{
  "encoder_arch": "convnext_v2",
  "encoder_isotropic": false,
  "encoder_activation": "gelu",
  "encoder_conv_stem": false,
  "text_encoder_fused_qkv": true,
  "text_encoder_moe": "soft",
  "text_encoder_num_experts": 32,
  "text_encoder_moe_every": 2,
  "text_encoder_expert_mlp_ratio": 0.25,
  "text_encoder_positions": "learned",
  "precondition_frequency": 10,
  "steps": 5600,
  "lr_schedule": "cosine",
  "warmup_steps": 160
}
Rows from block 2 of the text encoder of a small contrastive audio-text model, named by matrix and row number. Rows with one number belong to one neuron. Each number is 128 + 24 x the weight over its row's rms, rounded and kept within 0 to 255. All counts start at 0. Numbers have three digits each.
After each neuron's rows are labels from the 100 texts, of 14848, where the neuron reaches its highest value: "fires on" is the input token at the peak. Only what is clearly more common there than usual is listed. The data: synthesized solo parts of chorales (CocoChorales).
# fc1: MLP up (text_encoder.blocks.2.mlp.fc1.weight, 1024x256), inputs 128-255
# fc2: MLP down (text_encoder.blocks.2.mlp.fc2.weight, 256x1024, transposed), outputs 128-255

fc1.352:101145098078162145183159136120148116124161105091116148123105132141136163107096108114121095097133117121152129155139123119129119154124136106137106113132109164115126148152144144169116132136186083158124126160087112129141138139153132151142108149098144122127097123127114133109097136147120146176134115109109160116129106080118110113161096159087132078103133091078152171125110130117176114167108
fc2.352:142135096114113116148119147077146127097141124109130080138168136162135074144145118124112127092145153103122139127138129112107140154171140088089107132091136136104170146108104176071126148128193137155159120107129075133159106073145173090139136139148097118166114140117127100092142154137141126142113148141113175097162121097190149140126136097105105143146139171121094106076138166162151134105143
fires on: "a4"; "a3"

fc1.505:140132098118120096094092107059135168155131159169131150136148149110097112098124114121131103154156111101113190126138091167133125096151083131122098115133138121138131124124109091131084094139122136161132128155085103157135087154184086104126079153125150141141176109135134096164148110147107122148143098128131135110126137139092107147135093108104133133133139173100127149107169173119135143140143
fc2.505:117112110138151129092115115121123137168103128164133102120161125158125142129112129112144113177120128137118138097105119138136109129171092095145115133127142111080141153104095135121106140108126129141148126167146122136148116159190158128180143144135140110148113140169121195119114139143141120119106143111112150144136145125142093119149175154144134151135165137156130158075151154133120171117132
fires on: "5"

fc1.453:149099149140118103168118135133164125131143092117135144157102116100132112143125153109132086146119104128097146158123134138137139109154144140143095111171150120131115144127102126108108083156117153108129141136136105132161140120111109111096087148133112164098128126098121114074126131129142153113124067103127125130154110130146109129130152110103121138094092155093121117131138139109140109133102
fc2.453:124113093150140144111109098127105165141130087138129120099144126114148088102136122132087121128137117125183128100114126133157113149119118106147141140104103175156115134148115154173180120137124119161164133126122126096131161087136148110137137111101129156123105089136143124169110161129130097094135161186111129106135136096104081154152153142142139141139103068132136112127146133151117143173143
fires on: "c"

fc1.717:144114138110119085098139126140112157150099129164087175146143071100133154119117141079115058159120180119114122156150178168174096098141150131118123150138094153125128106134151140158148122122124135098117163137129127131152166103100103143108121089111092143121118137077086106162106198149117137130109139140157120147093086117127112127097149119087122128176116133170117111135130121140084146103129
fc2.717:085133070142072138104162083101078113142119160122135094140196140160122094109110142126154119137133145129151162095094150112114109123104180131092098135116152150108134116160121171139117148130105183166147077114110134133142158122153127145124087146115127119173119144154087140109130120145099131127116181114147119145125118106135102099157109154106146132107127104124141114125144172110131091092106
fires on: "5"

fc1.481:116151099156151117162114122121135143145109144135121122091112119106157160131131146133080114136125117128073119102149109102082100124130073142098162193106167107126144104101122099162120139112116104130121138062125141084104163101124153137117103140165149119131126153095167097156137150155109133137184141088117146128106142126131165110068117106167140176112134166192180139113121100163133137090116
fc2.481:175176096136153144130126106157161121117150108145134083103137148084097138144112118153104127139129126124151130126150102112148147135136188124124147110171137059122095107156126099124143108122151117172128117110118177098141112073165100149140171116146140146148131125101143176152165147116166099167125144133116112152124121109132126114148153151105157134142119127156161135137127097117177155116085
fires on: "c"

fc1.568:164190130124104158137165112093097138152108127099098145103103138097115150082151091090141153140179142133139111152121109183115106130162169149147125156106103126125146173103138136105116143130149148106140087129075132173160110139117186162105085154174120154140109134139118135137151113112141176150107118152114106125140101132111144146096133169108141127147125111167141138122121115112136166145109
fc2.568:164122134154123138110179143148129123104117094110155140147128164126134159095124120158145121144081123110121125139120114132132151120168130099122179081115167157113128110125119116102159136057108141143149142146126057147155136127119123140144103111136139099131090134184145150111162104111110122141088156131100119165128168104135131175138113138122154140162095096112125164059117109168088135118137
fires on: "a4"; "bassoon"

fc1.595:129108130102138138153132111087150128143107169148130148159117135128119109152130142104099105175148133165091138109107150109112184166133156140146176091128136146121109098150158141135097108131144110162106101090071125070091111118125172125123178103156138081147121162111175123121138152101107128165115136122116150135131106117170142113097149129096094115080139163137125117123110107138124081103107
fc2.595:115099104147097142174137146155106152153131164082134150144108116099115135131144184154110113135127134128099121122153143093124162129117157133148182094103124157137124079083137111089094143099138133147151092130113098124119115115108155113088112133119109124078136141104107151148115173108124141117135158093130138104148087117135163138153118090115106170111098127133174076098143075146116161173099
fires on: "e4"

fc1.649:147126136156131128138150126121122083177144125149116109140143135167176104112134092160156144104162103116129135131134128123100146140139128125090097114154147122118111123098171176147115105104100154120078150177137119053135104139142162109128143119121133108118086136115124121111076140117183105109124077078151117134152093115119168119148172116139121126140110092106117127120124148112121144130117
fc2.649:120137080127149119090090068157107126108157136099168144194084143085137168111128090101086161102107129135119106132156153173123110114135124117149096109119130140148127079134136129138121159122104127130084116106106114083118136186155159142143117142103126117145110143130129115148137100155096095076110146101117126120152146125125153087147126069136088096096135149150117114144155155121107120101123
fires on: "g4"; "2"

fc1.697:166112131133170124145119159113140168148090130116134133143113127114141162168145117155107106122104152115164096144111130121122111099119132158137090123144134144152171131141186121148068142128124123121134096155113162083105124141111102093094125141094137112133164145137067138116120115140124140111103131119113135108116095138118136140133116164149175134104128119174107117106151097153084122114128
fc2.697:140169129111107164126128143126104152129135120125071142142105108142130109133119123125144149168138123126114124139040095101111174146154126148164171138154123122165109121157073144109131090161137116125113108159117115091112094163129099120125110121126111160164154103105172136130119103114100105120119079147116104128153158132087125095116085144133131130098146102120135121156115135097115171160131
fires on: "f5"

fc1.633:147154110135115103110134156118142120112125067117061127102142120114074093142148117154155150171153124171121123168078136128165150149116144089150170109158070134143111116079103146114144116127151146104130092129092126117149112153142128127082133157154135120118111109112130090125155128167101151128119142136109107143137150122110107120139099120164108161124133125144103151127138106116092171138129
fc2.633:123118066113126155130118112124129122131124122127155160138099134129086098149100130165104121094144154114148128147073118130106126147128132090115088130127135134163135100180163121116146084104131144082150133122128169101154119101124132058141116097097135110143123111123096159132150137116082132146109121120135119143123131149138123167162136154141129123173132126162175103142121116109131138161126
fires on: "f5"; "f4"; "b4"

fc1.403:118132146176153162121138122100100135131151102133127106202134120126133146132108139096119116147146072115155145137105171113125138167147110103167169143134112136109134148105149079161123086142072140091104129165113188113115070111155136130134176132127136102148123107147131130085134112128101105122122129145135119160124161157090115143112139157115128139100151103134103156150150144149123149121142
fc2.403:124131125100119083092139131130112144081130143131107118058104086142127153103122134110107163142111139137134086142130158161183125114135143121136150145144122087122160128135148104146154116175131112129131139142123137090134132132140138098064121145121163131143135109167097118140186133149125120148173142126150089145143131115135132157143125095110150137138145129083161107115146125089132093123110
fires on: "f5"

fc1.118:128147122090146092135158134162076178112129161145144125162140085097132129149154118127119124116095103130169122151132123094086126078140148124169173098146090139091139103106168168134114117108128136127123135111050138122126140140125166094098135107089099102137142179140138100169146108147133124124140102146155115119094123150115110134147159125076107112115135123105105142106184162118146094156142
fc2.118:134091157143142130096157102157081150091138129190101165107102083140103130133210107105121125145116149115134141084159085106115112095135104132130078130125151113146170120130150166128137113129139140084101134130094161124125125165145151136103118140111168108138139134077149120100134094138149102179158130089137137109129180142109146151153151129081134097142155138098112167176123147097171127122136
fires on: "b3"

fc1.227:089135146149142133128132173140099139123165132128151139148117114147111096130145113119058110125112123165085094122104155131109156095138113122112137078117114150087151145098152131110162173140154082116120096138106114124118123120138108109120131121140120135158097108157122118152142092140116157129127122138115112137107143140123135141137131162121107098124185172110144146133169134166120104202149
fc2.227:137105146159136132112131116118104156115100124161111146156113101121129129148104145136128161135147132151163131114095138104113111159143126119081109152124111153162094125138146132117151142130155114123125122126145111127097100115078123106162131130121121121122145152092158137178136103139117086117120160135117154131129134123148154132111159143077137165153121128111097170116121110124123153126129
fires on: "b3"; "a"

fc1.357:158071167146170073126127112155100132039114124110116125114111113111131141095139141125130086136128151116092097103164150146157107177109133100181125168107102149117124137133141101092130151140094106115108127154136126095165113119170122162144179118098143132161140133087134117086102164118122141108072116095105114123078121092153164137143112124122085151134092117101117117097149093140146121151155
fc2.357:156112150116099095135152149120131128157126129083107123135093137166150136094132076099142127145149132097119124136133117148124130130145118153152090140116148088074126103123108122161169110094143119106116163098105111145128124122137166152152130135115126106110122126131107163087099170142159109102138139145109104121097127097130145171078151123099186088136097097119090124139171153067167128129149
fires on: "g4"

fc1.397:185148128104107106139136124095172161143138145131116124151109083102157113096127122102124143116173151177146153144118103105095136121133121141125107098099110161157114128122151102077105122124105155108145126128113112148121144099102157114073133147099129174133132154135110116101140128163100139132140070166087098124123125099144129162138060157091131175082170127118168135096113131135151107119103
fc2.397:168119161138164130132118153138134154102136093140132102108108101120106146107121119123119115138147157131140111139138143131136156130119118131136110120066117136132135088209105093111106155102112163107119149090129133136110136148148118114134107100109144102142131114124123169105149162137111167145087117115101114125159133144134125128128107118145147159147126146118143130095098166144099097123108
fires on: "d"

fc1.661:096151167159127129148152148107115143129094128160133133120157088086126126156121108123185117132125105118097106137129133109139157096158154134109140154144149135135145102114131115126171132128130121113107125097098125123109120110080119087118112121098115093120126137139110110140127080180152131144102132098119096062190150077116133131120134103096152107125149119097087126131103137097154146127154
fc2.661:071127158134114120140148161157071108115104105136109094111134083130120145140087132107117085130060076131136168137114130106159126111094137137129118151086129134123096143106130121108129127110077155097130121127108148137150135119134098162132121133121113124087132101124129123141132125156118096107122092153171138121135129125140162094141153109117141110104122128132120122129114082126122151104144
fires on: "5"

fc1.381:086142115141152113111124107130106080123140127136071139124157093123095156149152119130103102145138138112138109126123135143147113094130134168142140131093107103083105129151169176155150143120133102152162089103138164105135072124149138081133112120161152158125092147090107112144174165144116142163115096115107137160075142118068152118106162122145115122138141111138164132133131119124139103139159
fc2.381:156173130080101114112134132094145153104132102115149128155150057113129135135106154127182167098135170127120143149197164118127134136101127123124154124109157120122115152156155116106118123130125127132166093109154134142109130135121097150130153103127122144136120126107145123111147118133169138143156138171138116079135135118111138122144109136083164097137148133123090096109117161182120123132122
fires on: "horn"

fc1.532:121166133092068111098119127092119149121092114118149133166135079094136167139130077113126102149152182127109122104116178138136158124095113126156169168174128113132097117124152119151130157084121144124159059121129116129146151106106112178085108133099126123134149165097118090097090111127150124088147134142122169079164131116163129103111134135124183095063123118073138121134149161104143181129101
fc2.532:106134133136096122098096114110127110168087072098138118069096151152147151110146116118134126138129144143128152135146157141118160119141142161113143094100139143093122135108170108149168115139097132134126134142130149071074152085143142150119125123140141096121124144109146125123163150179144131155087114158161150113143094141114170139161129106157139096148096156132089072178111105135156152168086
fires on: "5"; "3"

fc1.274:139103109095101171091157124130073083124155112136136126107097087144122150131120063134123113091161132186095111138142142134129127145115129159116152117207110146119099124097155096113194119127122107110149102107089127153148142152114086139128149128175134145113116142099135114168162145125120117133147113126161127151096138127152137145109147171134139153137132148109102097120114130119072091149080
fc2.274:101120116129125163113099158135111113120092116159095118128139102139120128146144147105151174098145133159136147129157154136130112163170131089152146147119160103154130137100135146117150133130137129143179142162112104108068146117119139126068129116118112153124103137150102103204121098152110110151123133143137107120123124135180068158083148182170123155161114121116135125138114134134149121114153
fires on: "b3"

fc1.173:147120115113148126134146109130140126163134106149110153159088060102131117103127108130133096183103091074108112147171159129115186164103138122123139124123095171146096124136147135160115144126136180080175112100089140156120167138081128167119113119155162153150140131080147116169132134145071142137110113112132138088110147128107130161086130169082143107168151138150149137106146144106130126119158
fc2.173:152154125170152095127147120139106158176142156112132113124151170140069112132102131094091135100155145145162142100130108182097127079169148154117164117102136147120117140153146115107167130133154126148120119144099101132108122129097159110146101132133126150135128125119122134160157146128139091126145113098136125129121147140142124113138130108115103162097120137158170157094131140139167129136116
fires on: "5"; "c"

fc1.674:113097112107136121104135110110137129169168101123132175155124110133124079124140096119131120133103086145113165176171200141135117141136163116095147146131130120112135151150123134118132153113096143145136102139137151129155084105126116184110119107166109146130108137100101142123079125122138123122114160123148141113141146132108163119128125146147158148129106145142093153187129160142106158106138
fc2.674:127109128125124134117105155164114110146110139157133144144083105139160108150109157108168107103133165129102149089121144084133109111132148102171144141163148173167135171099118142096185126130103128119179148123111152100111105154124101117126112133101133129123164087108112135160155131116147182148121133141110101133095147102144111117153119107131141110104128181120154137059061092115101109102102
fires on: "a4"

fc1.439:114143174134105124148119136136094116125129123140122105081072165114143160128139121104138103085087108102107115115207116117118137165138166121146091126168112147151107127144160128081126125142133190117117118117141144116141137106108117152109120128124145091128123102147072129080145117108128108108135109141166107160110113084180157089115108140128150138158119098097170103129152134099112127163109
fc2.439:172116120126141139090149135158110105128146127154119115150130099131133152099134136143124062132115096141106146169085137154147141113174131098134158134146129112151094096125130150132144119166158116117108122147106111078157133090164126102116136123160134152108093149120122165126146107109112109116095117106154141143107130138137134167178098110176148118156105121146094175159132156142153173122176
fires on: "g4"

fc1.240:111163121096116113146133145095135138138150125126114145153125123122131136116153140124148138121135101171125065127128158123125112133095125098085129107115155118106092107089167125096160121149131083128137112126138162145164127135100102106138155103178114169162149177123119100169123164128123110129112121132134142117122132150108137140134127173082113093160171143092068119138132146137130110115122
fc2.240:161094117136140135105120163144129116160151144143166133130123107080083139137133108117083128134131140151127124143162138152112114143179133137096115181127134122135114124117110118118163094125103156125128097099114155094131129111096138188141158095120138115120144165149130143186151147122155136125113144136155164128170127143168076129132171124131134135186126191109173099118135109153113128112130
fires on: "b3"

fc1.149:111128112112126145117120129085100173151130166123101162158123128129184129116149135146102127082123106141120147133136113131152173148135143127128193140128092143119110153114129104121092127137102142139159129139054131141078192116154128142120119136124103136137121127120129118097083133110109187119114176110156113158106121149113141127146126158109125114102133155114156139154135142111139119103174
fc2.149:118118113149112100125132085125095149096088135142119150128138172139133155096109143148172129120144129103112149130127087148117118111167162145121113110167124108148149156155182115111170169113151171106116103105144132076077155103156127112138149140168123134103128118114136138141116098097122137135098160154122078146138150132101151144125125104073113161134099131170149154146120112114114156138136
fires on: "a4"

fc1.203:119105138156166106145129120124134164118151100145110151140093160111121069161080112100118119107149095160148127134172127136142142117129113118138115106164087145132141148085154159134108103181131113131166138133137122079128079166143203104153080120148083092100075149148117151131163102112117091157109121100142158124158147113135121123154108140102135122131157122132143135173168122119151155194115
fc2.203:153136152140149133124102127127078129180112107118135074128101119144177133133156137110083123163129121138107163120175106152114143126130111118136118141106085149065158122148158143118104136114111173129117126116141102103127134160112148114117112114131116131127089100113119102159109135139150088142154118102161145152106124121106139128156170090149108148112104153133111130148133132116131142137139
fires on: "b3"; "b4"

fc1.15:143084166130096106131128118145114163116142137101157125139131152115083089116101144169076145100139107151146147142138131129124168103134101146067089132128134161144103132086132144088166093142109113115081134089146155111156146137115137112158153134155157121146088111121096126161107156121100130116112112145133137130120114122118094118106108162114101146165099130080132146183143110147127151124138
fc2.15:135104071131180118120186142113149084101136147097107189135083141139113105103124174097141140134112153139153141139143119137126143155117140119137127089117160133131138125126172115164155179149139092141144074144158126139119125176138116098119090094116116153129146123144150159150121179128105115144090114161126128153166171132128157136103150127158129142112108149160164156110166123095081152143101
fires on: "5"

fc1.764:128106119087151097129118109160142176135116135148130137105113114113158099156047124140145076128106084138087110119123122133130148156135150093171140126162100129195143161066155159122115147092170089135134137112139144090159117151153115154146107123094151142131100142142149139128147163127063127106126094155113165125109146122150150171179093149087106142131103121119121113114134136142106130130140
fc2.764:085130129119110103140093120157136134193138092110130097150150058101131139124163124104145156144112123128128142134131085142101107130103111144109141132118147136106172163115143143113085121109109126157150111135120135109139109144117165089135141197119104084099144125148138143139119147160133111106123135103137087154153109105180182167118119120127165109128155123158096130142082129108125130150130
fires on: "f4"

fc1.554:134167130155112110156130092125114107165118126098080119140147103132132119097131110143116103131109143113148179086131090143136173133113129135119134129119105066180127132143142151138182167145151112172145119073136129117110152157107175125100159129107141130119094108117171107123128149127108091150154121112101103134082134119148102128131152116070155169106172128143128107086141121129144125096177
fc2.554:092113139160113148109156112112123140140134124158153115155167167105078102151117115109127128114122132108158133099163110131125108143125123121116104122109122118169100165122131143073089102106083180109143093160118099193148133094105129121105092180120126177141118135114121142182153130162170121154108152139132126099117146168128166144155106092068115140146125118137121150130123137151148146123117
fires on: "c"; "c4"

fc1.572:100145150147103110126143151126109105102139091153092128116143153148114140149145061124108107131154173101147126141161125153132161113088112120062140129164105143113135126091125102157136112154162147134153108130139179103116141158119128070192137104130097099115104122114092132115114109152109167129137158148136120133110112106145099111102132122170162162093103077106157115149134117137142126141143
fc2.572:129110102117156151116123106142115099163102149149122149162110109113169123155140145146091133126109095147110156158138179110132086113150114129153131143072140108106151146151130104051114105125107127085125124114104127125145123116108091153134155148150134172153118125128147143133164132164182130135147133130102074111155130129142116082159117124142132141155140094128109146079114143122152173139125
fires on: "f5"

fc1.365:146177128120124118137116136103137138182156130153128136069173089137152136125112160140153118155140138094147119092076138084114146119160123167138161143144114133094117099129134096107102164192097129155154167085124113091141131107151160114127097146137083124117112137127093158118104172114127144142137154151144177138133085149138158089123112116123131200143101115183131134147093121146171141129134
fc2.365:091148118103174131107144122125127145169107156126123068114147122121177126117146133148120120133105169121136174129180122120128144121137125150106130140096132126117140105167137141146069104103133176047132119156151120134165133124107092143153152116111147155085171150091141088142097097140151116125103163109128153131113132151150106152169118160155137142100144174130154144093133137128138163091129
fires on: "horn"; "trombone"; "5"

fc1.653:135152116154151111129145122125100155116134139156134115158129125160175136103128122100146164140140126141123129126140133117087173154115092099124143131095097099093120146089134104113138122126114096135172130180096173141141114136131116109108172110140131113164161130121178078092151101156136119153114113161142164166131159113104067151101139143119103147084115132152121123169125112138134140109123
fc2.653:151136088159153141111111100166113136118081131171135133179123096129131166131107160149140103144141143145120125126098109142095139123140093139157118146203102158118157176125137103096146131141120143109135114136125141155124129168099134154108162124119101117142123084120112139138182131149119140159147116143179141164134106139143151179141091087110111145094144100158124126135128112098135126108118
fires on: "f5"

fc1.32:109117121087119151070124102095143078112153115130117147159132125152113136130167097106125149081123115146153123121098081149155131102146096154137159085154094111095169122151090139128154115107112146120129136131133130073116137133144177124107119125062150130147106105105117101107145148129119124131096099123127168124092104137123126120136114161110127119124122110114150117120154132130149145139122
fc2.32:143114167163114116117124113119150141114165137178148132123119102086141141142115128125107148157158134185114102101103107116125161122086099126149107130141121142149099108122104120154125151140091080122109120055109141074087101084152122130148143129117163151113138157134160124138165140148087141134149111126099124152147137117086156164148146111095128144162147198161130105104139148154170121159124
fires on: "c"; "violin"

fc1.447:114135112078109139125121117118127140169102127116121136141105128145126055146097065091150130134109164160105125151150111107151161118125109115122105132098145146149135180123160173138117091135174152131112122121155194134165132154168160125141116154136124134158092150135124103105136146110131090146150150135098150144094161140120114132170107114123123144130112105104151134131124120134131136122124
fc2.447:098148149134112112125087117123115113128157106117144112099107115178142064094091169166116108086093117109172136136150126139153164135116158114116138110086147136154156135162073136114119132125113144124139161106169168114129109118141159128111141147112115114089114095101092154137145117122126122140110125128126143105150143127117095154144180119146138185140135177133140087099092145099129137140133
fires on: "f5"

fc1.16:133103140157093145121093103124139133150137099101096125109119103117124130115140126115122146109138180107124096098109152115160111120107077175122117126137124150109147105181122134141099141113077135139114099128141112134114199105118157102083109106087081147164139110137112106122148148154084149134146122116132165120145139112148149157150113122103143146118141115151172143131072110085157139170078
fc2.16:169102127142096091091148157124154103111140110115088135128130169095131094137105121113099167131129093077157114119113159136094150076109122135163148139090132133139143126149134177124134160154103087092134173099101103120140145134139144103102137107123123127130134093128136151098125152157117105137110089133097089161143097125109148146149087113083105110145131154171126131137155120170165089119121
fires on: "c"; "tuba"; "c4"

fc1.55:097153152106131156114112131126125127111126124157121132087116150059116148130146160132118160067139083105098122125111106136156075142151058108109143090148147124132086131100114066135120088151103137138134139155120148085092148104127112113114144091147101123143081114142112144151110129120127159108144151128098140118128145107099109137102141130144128156140119077137144137161132113117156114133083
fc2.55:117110117112113142130152122151083113159099118166156122138104140135149127149107094168109145135122127151127149123135093075152084132153106120108148118111135090129147157119126114142128125123139134143099112162125144160091133093125115156089079124160113107137134146114152128115135120070117146107109128114131142161160157157122103156107169139094145129121162115164116123116147126165093143139095
fires on: "bassoon"

fc1.579:086171095124137150135146163144125120116148112109134154110112106136066118148175138115115129160147148115144137148135157121165135076115143090124130093157125132144160117137175116133134126144175136108082100137136125106088147140136160153110139135135113132135116120100138117128117108102096176097142145139154133099136126148078110138125076133091114135144113139117147125183176150120121113169140
fc2.579:123106149139111147145121131122125111120116133086114135137115158104156119120117097149149133123165095128111119157133084131133143119119148105150154140139129115128145103122158108098139129087129134110129098124120157135109130152154163106104109121117123098164103134095129134173160105139089090107153101133108128155097130156142137103120098111116126118109161172091127113127153143128096117141098
fires on: "b3"

fc1.599:099134134080134105183129152139179132148178145118125148154102121077099094092145114144120125149107108178164093142154174124101150145132175115100134083166117179140118125100132139134115144094163117120139089129159152127113109127114099103153156101130140104143126130109121136135131116122136138091136129116090125109097119129105147130137141129098117142163097086150084150119135087126122124116111
fc2.599:095139115104141124096122126146131141130094135109131157112139135134147144143124162124164096137129122144158146153117072112152165105167149161123149144137130136139148110113121101132124134126123164156172097086102134125109159155166157146166153145121176157123115162136121163101139164128132090148126107138148150116156144159112151155116149154160141118104129180121113105111107096143119138100140
fires on: "f4"; "3"

fc1.543:130122088130133124117122096128116145142147114121134125178147127150143149096074119121175118139149107133113160147132144112121133152149110142147125107136118116203141155103127157129103134119135076120096150152123137109133064135124125102125152114117131157146161119114141124128118106126111152124086122085128115120089126145123128104122088174183103109101109150096122136072114105159103171125129
fc2.543:111100133105134174116144088094128150150161134095151105177105139139153159154083135150112142135130098120102128162090095132127155126112137172168124121172100091125144173128183130162089155144111088135135117161081146145122131105152112128122100129123122151176133090146106182138165157123146103127144177142103138081105130107111106107122124132120112127101127113125100093161159140092091118144125
fires on: "f4"; "f5"

fc1.627:141165136108104125158072158147119140122157137173095104147132138136142115136150113095130112115119128120158124163125156085099144134135114166133107147127136154138140127117125145103123152143149151112151102133126117157116111121153111127088131107157091169107100141133127155110180152121147142122143144090151177104136113109100105125098116159105138147156088137113096138095122165108133138133106
fc2.627:168109131124161133115123146154095142132128143154120145081116117175136115149107124149104119125136114075144135155142116127126126132118160131154091145106124094156134127097137172098104142121132173086149125126144134130153112131128099142099096128123081148117139143131114149112090127086095120165109151128140112111129108167133117120117110093156141136078147108113094107086127124125107135094146
fires on: "g4"

fc1.265:114115073159117152146131103107120131106101095133146140096160106146106121113101150143147156151106145144140143123108163158107145101152146112125081146153102144137151158117130103130125167116161135126134139147160169080151133152162045130125143150163116132121141105123145110170143148104086129112116103103105150129162136128135146105130083101128130137137109097126137119106074176142103094118094
fc2.265:119127147139181156111130117141064131164120116154110101173114115102161151123111125123103096138167118118137109105106122086150120156136133139147143151144113145134160094103141134092108149172131103136069152103114115116118110138119135112140168120056144187104136147123113139059153152139113125079106131146129141132115152119113083102141138123130144095095111144123129159144124088139095170128104
fires on: "f4"; "e5"; "e4"

fc1.570:127140117106181111116114134126165127136167127116133126131094147145135111126132129137130109169095124146122119132152128109094155083115099125176136124130092088162138130134185150123125118123140123115138048114106125095115137140161145098096147142104119132159143137108144110139117101127095104145156119123084123089104102094115158134126105102159122172091080105121093102084115131139089157133166
fc2.570:085120099094136129132141144155135151127161115089140100150125079160139120144107092150114134114105193061101138122167123121116134159143091145137136139133131113145094181136171157161092080130123137119145135101126127152108138152149087117149147098157124105140133121103164164111163115150111105143125121129072134079150119109144128120148140118107115174138127132090087100124129139096128148132092
fires on: "f4"

fc1.334:110147119168142147130125111113189174103142157102129189130124145115108170129083141089145129141146086130122140092118123141115155149138135140084156097142150158114120116182100086092159152143121146109156120125141130129085143159103138170145096145149130132115089106125150123128157132123117139158095124142100130123150154107115122122130144137091111191128145099117147146135171147143162107143139
fc2.334:132099107115082145132120113116136078134098123116095103092119127155173142103159109142128103116141140103124111115104115171139099139173110096110119149139133172154172112181124119136124122108141116125109153129111119116132100114120177100115121131153098093135112109138143150094118146124136157124140126142130099119090097103118117128116147143125120083129110105129068166160173103100093124117075
fires on: "bassoon"

fc1.429:148097163105147099138130118089140102127177127082124140100132141147163142156140127121104113168117190148130149138131124133142122128096179113166119125125148129145131134114097111111130169123123100076112102137129167133145149152173158105152149111121141103125129111156140154112108106143164106140083155132080137147124062163127159131161129148139137110120118118155096148127154117129139128132132
fc2.429:102137130098132151126108148168101123170163095108101101138136150133106120070179150114072125098137149154119159106121137115099085107136103086159108158151142170141151144118106137100127100153122128144142168104154169121130103138141179104168133129119152133141103122105115144113136080140138121102139125107102125169121119082150143135144157152142118129140129103183151100128141095096104148152089
fires on: "c"; "2"

fc1.511:118115143160111143117146122091134126108142171119126132084115173113119153121122143122126132152137142162094136145119164136064147093160126094142140109138158139059148101096162129129116109151142101096115107094092119143080175137112147120156156167155106102131171127094125110116102138127132143167120133137112113122116133142132124136187147107108116138120073146129102109135122114129169132133095
fc2.511:134146104156132107130079124131155176110114096119098095126121148153141171162163125120170129209109118133139134132135145112120155123142143157141187135113110139117146119141150100132124184150136115129173141149122148127114091150131121161147136128153103097161132095104141113123100140174110148121146104112124098085151138108115185115157104161130139111121127116095105151109145105158133120148093
fires on: "e4"; "a"

fc1.157:098154124135137169144152150180142131135188146142156123148147120108103100100109140127159120162157085103132128128114130135116118101134157127161142118064144129116118162167109130121131139131124073190124110126125151136183106140136147150181100131101120155192121139120124129158167159128157102139148112142154109194139098113100100133163120120149097129124118113110084097112108117149085124106099
fc2.157:080139139131115134127118136132176098185095096117139119104080135121098171160102128120142112159132153142102097139106181138119126104118100121164113115124129109148163149108150143114109115171109094151105112164147107128149098154174052145126148129169140166096156114127120110126155141099118139112141113072150101085138113125165122112134151146154117103169146085150105141134086166146099093153122
fires on: "f4"